A small sound classifier, trained from scratch.
Training: 18700 steps, batches of 128.
Data: trained on acted Russian speech (Dusha), 26041 training examples, 91.9 epochs.
Rows from block 7, named by matrix and row number. Rows with one number belong to one channel. Each number is 128 + 24 x the weight over its row's rms, rounded and kept within 0 to 255. All counts start at 0. Numbers have three digits each. After the name is the row's rms in percent of the matrix's.
# convs0: first 3x3 conv (model.blocks.7.convs.0.weight, 144x144x3x3), inputs 48-53, a 3x3 kernel for each
# convs1: second 3x3 conv (model.blocks.7.convs.1.weight, 144x144x3x3, transposed), outputs 48-53, a 3x3 kernel for each
convs0.14 101:106095104149122162164163133155125147113106143076111143194165156134129123094105101126115110117086111162163121135122105107124106144151110152129131125093183148120172
convs0.15 099:167188153159122086110127157131140109101115116137166160120148116079079082148107118127167166146109083094121107108117110127129149144126104128140159119175181090152160
convs0.16 100:143109101109143089135110122100103127146117047124078111106100146121103119117078086138160152146154100150152135111130074135128117127141135124118130111130105134104138
convs0.17 098:209198163177156122128151164135119106147148140146153130104097112110068078163119149124104124150095102125146097133132116144157134159132129159158146150164178135123187
convs0.18 102:058110113087142110102137146123155166145116172105121143133163116094122135068105121110145155099130127130153139128066108101069096139111134105147121143118123134145139
convs0.19 100:150154130169132090119087111090099102119145154142165168146151110143100104123101114074133159106153162166135133110158123161146108169119108140106123103128106163148123
convs0.20 102:140116089130141117132142100149128098121141149114144152126128084129094109127057077166114126151134126129098134138112107153122069161134076121147096139160131142162120
convs0.21 101:131107109122124112142155149151137164161123100121107094134097126083144163124104083136116147117143128133118119107127106124112160102156127122135116122130093114150119
convs0.22 101:127128093128116070129160127140126124124120163106130168140153108106122130153066104175110118157125154142097163116121112148118108150125121088138140131133135151145128
convs0.23 100:144146140117123075154145136118115150092144126081106090098065091116101055134113130102121106157101086146103081101136141168172162165123138129091142172143175116121143
convs0.24 098:160146131171148131136128128123094101134126112107134111083086100112117084125100126164122122175124134115096081114099091147148159157190166128126124112145135093114128
convs0.25 100:158169141136119101125175175119125104090146103142148127121115121113074079154101118101126130155111127125152126149141140159165181172129130160135135153177171115103139
convs0.26 100:117124150136125148114130160056114135092134153136143134133127129122133137164150098131158134113124126096120124154145135119132152127125140056128152070088127092082067
convs0.27 100:127131174169169118123127105132120062124147140168167181141109101101071081114090081151114097116129134148159138147110088155128124175166159105147125088135138087127138
convs0.28 100:106143167117118137098077113124081112133123138157139133116097097123122091121125097149120123144131118154165134137110092141136129127149152111126157125140135167117130
convs0.29 098:096105120125113117119152145145153124109109081175184083117125120091078098113131116120172150097157134127115092133109114099141109123148145135121132143124120115173137
convs0.30 101:112130123117150124116119143148133138132131138105130149144164142095129120108106110089137147109110121153142147106072104128086125115112123115134146131129157137152140
convs0.31 098:121143148161156146129144146114111117123102127122120140123130117146125083153123105144125126149133119125119094102097055131140127129165153129136149120148135122133133
convs0.32 100:156129100152118124097128176130141097124156133163153152115129134124135124133085091132135159109102131102076108131161141142145125147128110131176155107139136128109119
convs0.33 100:123144146137157149109152148110109123115083144148093145132132129120102082142137086130141154133131101138126110123098105141127149126163174114119146128114093136135089
convs0.34 101:116119146140129106144104158118110130153126131084121123170158118118129157102081096133117122138135077114153119123078116120100096162134110097108084116142125108143087
convs0.35 100:051087128081141134173184133158136145111120103086117133085092139132140107104098088094101123052070120105169182125135148091149156117144183134153139106117067095101080
convs0.36 099:143170167198166152144150138145106032141108100140156145144117120118117102154123130112121109139133110120129067124124094121137141139155160147143112141151121097087139
convs0.37 101:151154127128092057139144125139130108122158111135142075106114115096081107139133175130136147155123102113086123099116140158155136150097110132104120161149138155154160
convs0.38 099:167177160170149120122124162125127121112145111154162134112092082108055056164132149111105123138131098120129120122131145144147154146157154143134140125167165138116180
convs0.39 100:103147092074090087150164098188142102132118114127129082114108074111076118149131152129148155134119124107105122109109089154170143130130164106052120148147127102155156
convs0.40 099:160169138146149100137155154144142132124144117152140131057088060092065071139091159089098090150125099140163135158153152152168172149158140153158133136173185146108156
convs0.41 100:130117108134124109157133139122138101162130158130123128172152120133126103098076039159137118130119106143146127107126099093109100120146127141128138130137124137133146
convs0.42 101:102128124128152114107133143144145140154145146119126122139166133111122109083077104103131137098126135138160131113068079105091094100129139105117159118134166139132138
convs0.43 098:137130115127124121100127151109118105100101112117132137088124108128148104133132100167123095168150112093109097114113093147145163166152149100122122114109111124112123
convs0.44 100:179142122163148121134128116162134123155145135122122129101133128108118108121100092123136107133132119152141133093086050107108085103105112095122143114148166118153156
convs0.45 100:080094129091120143156162149116123147136170156071107127100120140118118090135125121106153115084107106142153172138131144127156161148154185124135153113153113104099120
convs0.46 100:108100134119152169109165159083122144103115123123124124086114143078162135122097081147140145109133130157125123100112099106132130110152150116147150115118127109097100
convs0.47 100:165158113137112094097124164148146116116126103160143179127154120124115106163127161174145170144095099073055104130118136125137151148141117162149154140176159116115138
convs0.48 100:139131154136105107112147153118099127094107119168159139099131112100096092150144149121132149111137102115144101087082113115129156138168145117129123156177092166122107
convs0.49 100:165128144140128129114096134141133129151135136146148105124115071151122101162141157138134138157154133087128153154116129139119170139151134100133148130143123162115100
convs0.50 098:129137147153149146110121138090118083096112138122118138140147148134114129132115080117112110139151135126143138110084040139116121147147184121143144098133153108093104
convs0.51 100:158121098129089118145159129123120098146134119135142129157141112135112076155160169129121127094104182109107141125133136134140122130123106141142141160185122121125154
convs0.52 100:150178178167136143124126135110090027163159132123125139114089094129119097158122138116113122123138117129166091142147123137139119144161166111139144094116107104090113
convs0.53 099:074119148105124147143147139100087112093090128088122134139118155096142092141100096134117127126128110131186156120099105124147145169155194140120167092149154114068124
convs0.54 100:181174155155128130096098137119123142105142121136167169145136087134111115150145115131135140162146127106119088131114124164156143117165126135124148107136156154103154
convs0.55 099:136126173182169148119128141114122068124102123128142158139127157102091159102088104103107112158143101178150105114081053162116113181162166149108117123109139107083135
convs0.56 102:148077093103096103143122163123154135171156115129172112136138116119131162133078096104102115105129100097131157162118138137112097144112136110122070155140099111161057
convs0.57 100:104137134134138177123143146086126105138139142131156174100135134125141129140123116102077105093096114083121126157138123137126150156131155109174163117125109077078117
convs0.58 100:071112136134165160146157103084097104058121102106149153094087129110081119096111135085151145126136135174168132108099148128138121160159180108128126111107127091120140
convs0.59 101:108105156101135188118129138098062131096111125124142142130136146089138134072153112164151137143115139139128122143123105110102119156145148111138126139103143084102092
convs0.60 098:108128115117149115125122124074095140131118140132089115103120178142138138116096097145123116128103157135116169105114123125103140163111139105125142134149132102115104
convs0.61 099:113131105129127116148099116087068101133088090108050112149106095135099139115041103156153137144150119136159173098172126121140141113154160131075127135122125148102131
convs0.62 100:165123115102094104118132110104103149099082176083116130140116139107138143122124102145098113116112168114116126136092111150141142132129138082102124139118139113168186
convs0.63 098:167150149160154120136150168143113108112110126151160151129139097097075096183127146133108133122128105106116111154137125152139153167153117131144138119161153109103188
convs0.64 098:169176158179155123126133159123148111139136112153174129138104092109070045159124154125115144133135114128137134136126133137152181157167168146156144119161152129131161
convs0.65 100:111107117128144142129133150080119141099114128130092106100128184106121126112089100155186175161160140125144154112110080129132126132129142121143138140122152110092103
convs0.66 100:097128148077077175117142127109127126109120152118128139141116130119132086138168156152134082128134125144179156128128129134141140150129134062142167086094116133140113
convs0.67 099:164178150174147123102136182124108107096132131142158146109113111119097107158120113110121130148120120119106097125142115128155144153136108147133149136153191111102163
convs0.68 100:159147154143105130134098111127126110129165131127147147128085106107104116129078072122173118171163098126155097124127126117144130096105127097101118131129119139136044
convs0.69 099:180179154165135120130128126167151125150128121180154135096141136115098074114110136119144168140126116077141105123113124141125158156131181112114143155138143153149116
convs0.70 100:084104154146140150120145116106086088088111112125168174139099109111091101142103134088105145138123142186170112121104121136121112129131165144142105131143139122148166
convs0.71 100:137081130159152100134132104129146157123158142135163127103092102154165108161139089120079089131098073157125130148147125118116148145132144111130160089100169100069161
convs0.72 100:130132142146121147127157073097120127141162165145154164117105123107139080127132099126137160167161134125093123111114128136145101128126118133139115147137112157108055
convs0.73 101:133130114126093122152151158121130096131108104103140111131181109107088151150106106117114132119150101131148140155137129124124123168126135109152090116109093150126055
convs0.74 100:104139157139141151140135137100082115135152160088121161128107121101106122132095128143168119104118099100132118122139127140159125147162151095155138136140131082138136
convs0.75 101:172124063138162124093165165099134131096118132119111119076156127125157145100165172096090090147099099112089089110161142137149125128144140131120140099113108118143100
convs0.76 101:127090178126126126091161115146098092124132124128109134103123116127170159119171148155144145185133124139120120128123155112115108124131112111070166092098160135066128
convs0.77 099:166152162172166118098091076094119086103164169139144163120109126116134132117080112127091139120105154142146141133116128165124142210166143125144130108111148090155139
convs0.78 100:110122086120110107156146155147122130117153167123151133156125142093177126157106138165083096121113105100089150133110109112122126113132126112102133150133114119140116
convs0.79 100:094102136155146134166157181149109086144114098126126123169147136108077110089121092102122111130082127196139150125108111098125143149150125119136111129156175097150139
convs0.80 099:149184190159151114089116129140143100135152156186196175145116097124090084154126152117143161141148128103149158119116116134152170142146154101128149099152166158123140
convs0.81 098:151171144171162142126124164114095111112110106127136138117100108112118113158133115152137139176135126127108072113120099141134134140144126121137139104150130084103145
convs0.82 101:093100091132141110113106136112142172150145147101165139117131124049086139128055118114125131101159098135128148143104142144116119117111111105142141114149145118137094
convs0.83 100:171172137133118108160169106150151109136121161131158119135105075112108116163141157139136143153116121113090085110118115142160162149146142135092142117149166111111151
convs0.84 101:122117104117131104123139142146106089142129126114129147134161089106152126144101111146093079152131118111134131096117094145126085147129043140112134168109155178136139
convs0.85 100:120123070113107111129159113134144099115120136116143159127140092134151124147121126135135108123089132076122150140140130153113112142135081099121124114110102160132138
convs0.86 101:174127132126122136127130116137154127147138102131140136116080073123070111115119067129177107122150169140157110128139111167153157099165085185102096149155117168169112
convs0.87 101:090149118111109092144134117139145120126170158130175198137153107140156139139149127134125085172131141110130113095147122134077125159110084118110157133089119148120153
convs0.88 100:152123136151146136139090069146104027108123118129125160139124134148123128110101098125077148146120144156163140135092094157104134179156174161137139143114137118138161
convs0.89 101:101113133080134131132140148135130104126106127107140110134132128126128119101140152138150151149125133127106078121112098111143116121149137138136129161118138135110135
convs0.90 100:060103147129155165139153109096131103089118130118161166116106128099101102070091118081094117078121173162183145117090132123129150167157179093130102131116119110126131
convs0.91 100:126149108128133097124138128147159151153156150104125124132150131144105102102086116128126136134125107151108122108089070137128114137131117114121149129144148126145145
convs0.92 100:127145153169158111151116094164109108133137116121158152136117130143097077124142088101146145126131133217163109086160141132138121145148098148097094100117088144178131
convs0.93 101:124122124126142123140118158147155139158152157110129126151154135106124117117080079121128144115114127156132131101062099123109119152109105115131130117140174128117139
convs0.94 099:134121139143127120142153139199068096097101106137100084149113070156123143080126120107124149109118140141135101137129106132130122053060118102071077123118110134113143
convs0.95 102:112130092128127104162141129146143140120103130124119137134124125119139134120150094113131140106132152121127100087085123120141123125104138151138116163145120144155162
convs0.96 101:106156101129127083137133092115187183150185158125134150139105137122133102102131138120157159129129108084132137094123108100149120148115112124134165107119110156105148
convs0.97 097:144164151172155146119144132139133102125131107148177153115090099115103073148134097146133136143128136121126115153141110144167185144166159147142150111137146113111140
convs0.98 100:117117162189188161132109087120087080098114155153143186131153145123114148110105086108109116140092131149112136140131127131143110155158130127142091109095128081132161
convs0.99 100:137128160176188177162141122159134080110089107140158162102144136109145095151116088121106091110130117178138098132084089132099091144127156168147126085122119084136128
convs0.100 102:105092060110104102150162143123126141149145133111111129168116127126181163113078107128088102104132117116126167136118120099115127138138123128123148177126140133145139
convs0.101 101:155099138119130152122129122152066069144084129131120124117113141129141143127164111131116130097134143106156142180148114136137128098146141128128118087142150165177105
convs0.102 098:145189164180158159114136171112088067137125119148151145126104116114120077175135143136138121148140103117153100131132111126130148133130148112151137140164128094081129
convs0.103 098:131167166191181167133136132128107064129118106159154154124121105103122104139128095158127127171155135155138083099096093136139130140149159161160135117142151115106132
convs0.104 100:084115155149119163146114118084123076125109136117134126133119123128175134170171131160102099105141167127223185138128118128143146144114103126142142109107142109153105
convs0.105 101:179154110135129115129131139116102096105115141142157119137121133138113118161138152159141174136129153082122142124107127152129120151132131164145113155192117087155140
convs0.106 100:097138127149163176118169185111115104099106108137115123133112145111153155127094087160143152120110118100104111096111104060091100116150126130139152138132141093070111
convs0.107 100:119124104113100103143135157092126138109149124090123104143140147108112107137061100165134114096122100090133152151119113125120152139157160093145130120187111097158105
convs0.108 102:097100095121134120137167125146166137097136169113151165104133122105164148113130161110132108136131103072148119099106117119125090126140103102143156132119125163112132
convs0.109 100:097120158158166173133143099100101052113114146110151170099107155135125115129145145074098102125120137117184131121124159128136161139148170123127093109101108076112153
convs0.110 100:100132114110147118107101150138142146147141152112136143163157118133109134113076105127105141110095119143148118128075058110093114127128138117115140121135167106122098
convs0.111 100:126110078117109132068071112107144136145111104099099121130136114118104116143094132118140131113142147126142185177120127165131132104133172085135120087102147117108127
convs0.112 100:096116121105129136143136122101125143118123093134125103107072125104108105159098086123120117088116131151149138111137119130134126120126142095100139132100128120135128
convs0.113 097:135173174175160142114133133140123096146140125181183154092091106110120090139138121144129119166144136134155103131108109155146180152146178119137139107149150116097144
convs0.114 101:168136097129136115104124120163141114149122109116100100129105127144121110111091071126137122139123131138146111123120092125139110092125141109129160117151192127147176
convs0.115 100:183161123132122079104129152141103112107119112147123161114149098111088111150123148172131173153112104081067128131112130140139134173133098143131144144161141125128135
convs0.116 102:150122107136110109131117089117113111113151136120141156107121098071092159112104145127143123137143119150154125063095079115127159131138122123112078175159097162171097
convs0.117 101:113153109093130064139126106118138144137162138115133143120113115091158122132126127111109153131131132074104151114112120135138122146106129113115143107120124169138122
convs0.118 100:163128096157129110156133161173137128098132130145151122112155119149101143106125116128097146138112154142124134124154107131131136104140104130102093130129118131159198
convs0.119 101:117128155128155164139155156087103130131092072141099106141091131117132111121054068155114150155129141099087152119140043115116124126137121136142207123115167101070124
convs0.120 101:081095099139134132140122123130099104145132145110136158154145127158161142092101122151123141166149149124110131115136100141130102137137141118113122144143130135121122
convs0.121 101:100144122103116100145110127112158139155165138108146152136134106084126111123105130104102113148150121089127159115132127137137105142102138101090157131111125141157097
convs0.122 100:168166127113105091130160136128132125111154115133145107143124125111140120184166150181144145148102092109103105109126117141155117126107109147144122155157111121060131
convs0.123 100:105117100130139139132155151126152115140114141091110130182168147094108112098087046155095105159068130159125134102118092103142112153164122140149165132111172145139151
convs0.124 100:080145154116112156148111130091095119132084116123129147113095134096098106107083119115096130091114131151204160126089098147139135155145180125129161095144098109093102
convs0.125 100:116113108136153142122148139115089142150105115128139157124156147115136128078096094134111133117104128075129110158148114122111132144146135143126155119118083074090148
convs0.126 101:106090114080068107147152125131112134123119130102110148079095135150141135122119080074136120101055129142098153126076124120106123103150142102120137105154145106136144
convs1.14 103:116145171136129106126093133138090129135122149153130166116114142120120120146131105090111131115094116111104137072115067114145071116143118093136152105123111082093139
convs1.15 100:175146147140128116138150120127125133125116116136136151124121075106117145095092094096101119138144158130136095103117120166153156102097145108099108150128128130151149
convs1.16 101:165110138183161141133158143121092080127148108158149133189121151134148146134144110161131118166130143128139143088115098101118144136146116106109139118108113126113088
convs1.17 092:153145143135146138149162119140137130122117095143128129115111082084103097105097110097108122130142153156140131113118122127131139097088125102119137145138159126154178
convs1.18 111:104085113115111135116121135122112118132117146119140146138117134127118134116126127106136160104124151134128121116109102116141132128145144117125120111123118109112094
convs1.19 101:143159154112154186101104130136155148157145148186112113087068103097080127132110132141136162164126154153102108129103093138100076119105071157148139136146164097131174
convs1.20 103:079118101144127127129143130114119083145101121107112142100112129127126114129142132141108126153149121146134148102093096110119120124104087107103108136109124081132121
convs1.21 104:116150160163120116150086114082121119122091141084128138142131143117107138111149154133129081065064123094147169134118113150140147136117123124167098129122101117164099
convs1.22 101:123150116114122097116145137120128100151123145110113146118122154123127080137138134124095139152121133131123140107104076114121139107124104105109071133122147103120128
convs1.23 100:140145146086111157128131091113129102124123108139154140119119119103100075138135104104123092115145186139104153119130103151149119124089091117125152163149173104128146
convs1.24 100:165167151126141139162176163114136114120068074123149120089084090136135121147151148107148141127144149153156129127133120130098095112105107140129123173149125144143121
convs1.25 101:145148123117127136129149120131124118117085063169125127084130093079116114094129110107107105137139155146122107115118112129152144104103125129127135164121145106115145
convs1.26 092:143092081137134107148129090113123102144090142152132151158126131108166080106135073141123109154152054171166100121126142122118144113140177120115113135119075152158110
convs1.27 098:151158114121134118157167159137133092137088071167105156100081145126108128124087114087156110176163124157147083146122143122121103100114135122152130162172151129169151
convs1.28 099:126130100125094117142148136101115073136068067160088133130107126139139133084126146088133128134146137139136133160146142145129111081145142102146120150129103145139121
convs1.29 094:083125144146110150128124129148163117105111101134126128123128138125139127141134099141114137127141142094111131138117074160115123103124099079095142126150150124107070
convs1.30 109:068090103108130136152117136105116137123123122121137154120114159118113138106107116137142185111124163127127112106095075115119109111135131109118150114117109110117094
convs1.31 097:148156143121128131178157158109116101092075050152154134102075117153165145125148118116140143132154151144135112134148115113094100120116129133138139159150125141120107
convs1.32 097:191141139152156104142183122116120137124103145133129164169094154091106113099099112142102088114110119181168144133106130137108141129120102126125143120160118152161158
convs1.33 102:130145131105126155176125137113125100108106041131114093108080100155117124126139134110123106143143153111094115147164110151111108081109115106128147136153133115125108
convs1.34 105:113096126138128140138114122112129118131109148092106126123135145136132131128124143126122161116118156133116111097077090115123116142090135102111132118105112107120112
convs1.35 103:128152168132122141120107098116130106134116091148153159113135167135155177152116186123139126102093148078115139160152122127102137109124116105129156130155190112142125
convs1.36 093:164160121146157141185153134131132111134107110157156137092101108104116107148131093126119144147150146163145129116125117110116109100100129143113149163139138140155156
convs1.37 098:129141146105133138110130117083120124118114105137143151151099114085072076135102083110093123126085174120111160115116101166163140127095102079133143145157154101142154
convs1.38 095:146139120126138120155130133141136123098122068141148148110138092097105139118112125079096114139165172142131112122125120160147128102090129095139133140152155103163180
convs1.39 097:077140136095101111135168151101076091122126108150181149121116140104107132149115094125114149141111131110104107142115111152122132140128108100115102123114126122096107
convs1.40 095:152147131121142147135116107133137138099081070136147137104121109107096096116113113099108108113142168131130133110112118136132141100086112116134146142129150110138163
convs1.41 108:125130137123114125114125136128133133134131171124124129106092115116111088131133115119124165138092158111101142103105085121107081118101107124121135153131157119116162
convs1.42 106:072086130117121144147120139098110106123119150127117147116124143128123113123113110143141152120123142126139135112118067111117112114142127120122141112117104101122100
convs1.43 097:157154156132133121152157150093104114110084080157130120118078090185139143116153134102132119138122150150120109123134108148122149125148127143126136155145112146124119
convs1.44 104:084099125108128151151126145110107118111112099138147124128125138113104111116105113149121151136108123115123099112081075124107117102138122146112132123133140099124116
convs1.45 094:125154154119114115129127090117141137111111114161107111129088131161157153138133158160152112116101131112135132157141149107150146124156147130126149128130160131147143
convs1.46 096:150163101166164086126149107113123092135116125176139112146079154140067155131129119090140094124111087114113124121128157076117157092148124093134126114157129142167084
convs1.47 099:147124128131152139131189113117138145120148123114115123154137102105117088090085118083091117119139120170148119127123130165148136101113129112111100151146145133159164
convs1.48 095:138147131113131169165120170127138115118125076186162123084098084167136139149114112115115135114162157155135117150148088178122126082100091102109119130167145095128120
convs1.49 093:121142144122118117157090126139139097098128084153113128113116109163122118116127104096118118129136134169155108136125147163118160114118140092124127111146138130159132
convs1.50 094:160134130157153119177161155113107064136131093183150143136100144124141160127129100116132122155147128143119078141125124115083129119130152132131123178160108158157118
convs1.51 095:106140160132144149105164167104106134133137142110102102170126079134092090105086093096081096140110156142128168111118108132159170129103120096100105136131168118134186
convs1.52 098:137127133134137141152120074141141138137112120141103116151140134112109118096111112118171146138146107152154116131141136139141117117108167121114167130111096149148161
convs1.53 098:124148108151145120151143124120094075162111100164103125145078145118124152123132143111130107155144107123109124155120130121103144072141149103155139143163136147153116
convs1.54 104:137136137153152147132171100131144138120144092121111132129102087084085064107121060127087122111165135156129130107110138166133122100088135118124131151140150156155118
convs1.55 095:153129140158164146197174177120105079119128133172162157133101090095129124136110076111134123160150123140121093142130118118095117127106134145115128164158129151146145
convs1.56 099:134112142119097108107142142089135110131096126110094136125113124115090118137112099160116107118121165145129155143108093132106141152100125127139090129088136147119101
convs1.57 096:155146090180132093171144106143101098136091132163119138137092101118118119129131106148110113160130094155149093140097120106111134105130129152114154140140134160161132
convs1.58 097:106129166133132172143151153131113154120089102176144148109111118122142167139102131122158129155145124097114085157164112104090125085121127137132140135144160072126137
convs1.59 102:184136098182152099150135111114088073177122125165132111142131100126145100123194125134122084152149094148149094136127152106093151150153142130138130161106062217151109
convs1.60 097:133127145156159147158162161127095074165134124178102123139143154144114151133123122136142138145125112135122142106102105090100128120144101108152117105099103124119125
convs1.61 101:146093107158148129119142110121080091120117142139104126165125141160148156133140146177143129125106136117120143088112080090138165146154172128145148100097116139096081
convs1.62 101:091078105108112152107153118129076107141099077149092110135125136141143131153104145074094109141124154114073092116111080139187149150169123144136087118145114092094072
convs1.63 092:156153144142141120163136127124133139102100091150128141097119067076111102122116115092114127139158156152140110123127122143132118123102129107115135138129136119151156
convs1.64 094:145143120140130113168123133145136119110103059143136145107127093100123119126117116077103129145166163151133102123128120145141130097100126103142133141142147132168164
convs1.65 099:173156123158165115139164142107075084153147143146151134147112146150113159132146118166141116127116111140145127109099129108126142127143118133149132110142142139165131
convs1.66 104:107118104115106113153123119124095076167083097187100084128108138113128133100138143096110125156122136127093114177147149152142147115168138121154143140125126137140088
convs1.67 096:168144130137155126151166117126131136113092110161126149110088073086119103114104114107109111137152144166153125115112116134132124114101116118114132166158143122154175
convs1.68 103:095110136067143146134084138174152172125144168125161116086096096115103124163130129123144140101144151115117109111129151149134104097124075122169127113116173094102171
convs1.69 097:153151151119136117181113129150129110104091070127103086144118107145118142136080106100090106139159160123112079118126109174140120079113116097132130122162143133154131
convs1.70 099:143134142092125149137144122148154133135099086150097120114086132121177196125092141094163152135141111097106098152163095124090115096078113154138129136170171076144151
convs1.71 107:143152164124136107105095070133116146134120125135110116166092135150158172082113142163138131125072109115140166118108139152123114108109104171132178154118111100127131
convs1.72 101:110090114105131146085119125171140171148115124181136126075098120073113135114117115133096121129126170143128117125125153125122134127148113110132138151159142115123115
convs1.73 106:093103113129098143136133113106129138125090141094114129134123146132097105118111100173110129119091181125105133109106083093136149132119144129130100104113136105175105
convs1.74 098:121144103126125122119102078150096141136096142125073113116142129126102099105128139149156140134122054179138131111108138116150119129149151111137192107089106165166151
convs1.75 100:140115119151126127149174110106112142110113149111096121184132125103082132123122143138091119128083116133139165130114104168127170123135149108085121124107142141127153
convs1.76 103:152110074112118130130127147145154136135108129087123097154138130133127155144126134117139115064135139113131145095141156111124127134082115122135139119138156123098141
convs1.77 099:151143124129162125172179150137128099175111109113100125071107083108090123121130118115137119171177139127133104158122137149109124120098119148121108147150118128163159
convs1.78 098:145135142113117098119115121105109121121128130095111133121095138111102084135114132128098092130094103132146149133092099140108148112098116134136111119101108118092108
convs1.79 103:119114165111167144137108128120134135124121145141151152083133131122135120130142118115135151111111119126138133086111053150103097127136086133150162119133169102113107
convs1.80 098:158152130120124116196136122142120119097122048154099128111104085116110114098110136097104110152150125176146073125117125138136114089086131117130125145129149141159143
convs1.81 096:182157136142150114158166138112123116115075095152148137099095079118157132131140105119142127131140147156163117118119113126112125123119115136112130148131120129136122
convs1.82 105:094106128111142119104142102104095073144115101137126132116094139097110134117153120140125121117146122132133110103094131088117108103129154132109120104113117107124086
convs1.83 094:117160150129145154136165138128122120130139135149166158129138160077110133114092098061106128167145164102105115115140120144152146116095113077105105165132161127138131
convs1.84 101:095110108097153134125163140134114100119116152102087132108127138112115114113108128139096128143118133171110110091063085112130119106124108082077100140134120097115130
convs1.85 100:115094105127116076095154140139105100134098153106103128111135158100115100134116106096099103127110158128147138116063081091123136123138113160112082107113112127133112
convs1.86 109:120155146108098127128089139133121136105137102160113148091083132109112147170140127137146163106110127116100133113121126178114122117095064149167176152165176125131160
convs1.87 107:100132133128152122106177164118115087133122169120135108119107118103110106095107140102082114142113136128143154061055122065126145097103128101089065097101100107098132
convs1.88 096:131127183124153169160155148145136121162114137144108093095127084126085141131109130137180150166165128121082139173135109135120083108103128172151121156146104127130169
convs1.89 107:091160117100129092141136155101114115125097136137144140078118157081131146131109129099126149133106134099105137124098111148106119150128080077087097092118147164114108
convs1.90 091:110150140125134145155134159132126121145104096131119100113115137132136165141107155113151149193164136097104125165132112147117110084097152141144146156164155100160147
convs1.91 111:093100140144121145147145113103083078127118092142136114144114089140121106143124099131132110093117124112148138113133098103128137106130141122106090096103089085110087
convs1.92 100:094154168102128174125114125143152174150115116144105114070080088088156100134147089110105216146114124135065093143112123132139106108133137138141156112122163087098177
convs1.93 106:089103115109144162142112140115112150122101127113104129106113128113108120102101121130125171137119139129117097110079076109109103108114128121113146141121129125135133
convs1.94 108:118103145119113160154147116105106104078143091114152124179160083156139142147144120120107094114103122107083118071101089142161154145128129138120107141118120070087111
convs1.95 100:119106158116084129144119142146104130136106149152119104112118130099142101138131109119132173145125129146142136152100107146132148134100122107126112117143153088119101
convs1.96 103:104113114095155141102147125152114138125124154135119156109120156084113133116109112146096150138141141178142104097118144099147130133123113077112109125115122118115132
convs1.97 093:149143114125126120161132130118129092106090078161139146122079113103124122106107117107108116145147127159151101125134124120110128117108152124112128159133128143150139
convs1.98 097:144151131135173141140155136152131099154130123096144146104112117141148180141118120113136140130109090103136141149116121120062094124086118163134112139149144125160156
convs1.99 097:151164142189162159194162171124132064143106085162141157132096124115107153133107111121108137169143111123111086123137105102114129152081128134121140143157130113150153
convs1.100 099:169133161160149122104104116117119101135162134089105151112112132122093110123120153141113075117107126139152157124083104131128139102105106130147130109120106152140138
convs1.101 105:124081128112100122128103125118173110141116119139116111164110125146117140149137141157113107131099132128093141192150076106133115123148159122174109127127148118113125
convs1.102 090:177152123168150133167152125120128110131105123167145140098109081117160092137114096123129133138144132167162115122120123110116123119096144119111140156132108136165138
convs1.103 096:163147132132140135175164156132117092123107085169154159116094114110140150129124098119120135147150142153154117135131122110103111126122130133121122154136119145148138
convs1.104 097:131149098167120124144164141125122102156067113117121117116102156134156162119131129095135171151114087115082125139136104115122079117140157131164109131132107133123101
convs1.105 097:097132145104155143124133147121136145126138134101142142153130155124089133131086133072094098125159159147122112126126106178168119129117101086093086144154156109161147
convs1.106 098:196134093191172094155145113109116087119147129162165145135120149120131152142144160139140116180151114160150111101121132087082148143140119162130119156161112181162126
convs1.107 100:137148153111109128102093122120102135123137137117116144110102137126104127133113165113119106115084145109139146146088093156105136137091148145155114131144149100128095
convs1.108 103:143120096110137114099184152141099130116132170112110124093134159105109104123090126070084123101116161160147134046097132101149169116124120121098088082119112147109116
convs1.109 097:151152154126142154149142134135137167147107094147095130093076099129118141126103138109173192156117121111097127150136081153112130109121159159131143131131154115146157
convs1.110 106:093106112123136136135123134091122112124113126089120132114118141117108125125118122143132154131121143133112095109084052132117101121112130109122134124106109116117105
convs1.111 103:091094099126122108122123112126083085143095091133105129129142138104140136141162123133117124101084156135123127113082092113154124112133152164164079114125104124130102
convs1.112 105:134137151148117148142140143164107117129093096150133107097154147119143145177162141117111125125102124074082156125132095113123123116150142111163121100134118110118104
convs1.113 094:158153121106126128167147145127123088108092054171140140113080094113127118115117112113118121136147135160150114136129114116113117113110140120110120163113129155153130
convs1.114 101:066125118127116138143129146087077129097105102133117123106121149112113118134111119155115135132113131121118099103081030131120075124134097138123145117135128090088091
convs1.115 095:150139114122160145126170155131151151114142125124115130141146120102115130077084129065095117097165157159136137140128113187148104106089139105121073135139140126146153
convs1.116 104:085115121101122139181163139154132114143152160137135108108122149114128155164146106157155168133123124112090137152183146160111117094098081140133159099117213122062152
convs1.117 100:083091111095142129109171111126128107123106156113103146111131153097132107112104109104110156142132138175134110100089111097139130104117116083106100122122119111120125
convs1.118 109:111122121105143154123120089126120154093083079085130128093134082106129140133111123151108133131115100106112114142125079135127137085143144145098110122111116080091159
convs1.119 099:197141117181157097157138109103099086136125138167133149119120152143140162156171153125137123166138106159125099091121122109116152138157133148147151121125111169168124
convs1.120 109:147142142130119181138114162133157126114153089098129132097121133091120143132101144165144148118138135111100106103116128131124121135143095130142145107162143113105167
convs1.121 103:091095123103143134110151108129105085120101156107087145122135156112133105117125127117105172132114154173125104107078109080127140122103115086098102125134121112096100
convs1.122 101:153149135113147140134155106104137149127136116145096108096095123093100114088098134087115134104131123141116129110127124139161161127098137090110106152115105137108123
convs1.123 106:124132147136128108125135136120119119136132147139142156089082128118123095143148117104105142132080137135115151080107077142147094129115112114129131128104140088099144
convs1.124 097:121155112128127120146155135125113078159105084183114127152082148125132155112117122115124132142157123119118128177147135112083122078132148097154161130168148134158121
convs1.125 097:176134110175151109120142111136103082137094119190161146168137140109145146140128125131127090167115073150149122097131107094122113093149144126094125127117118155154133
convs1.126 098:138159143139085127154123102109143102110091067174098108133123136119141158144128162129114084133103128092064141154149103113120143135180141146125070149134125115119058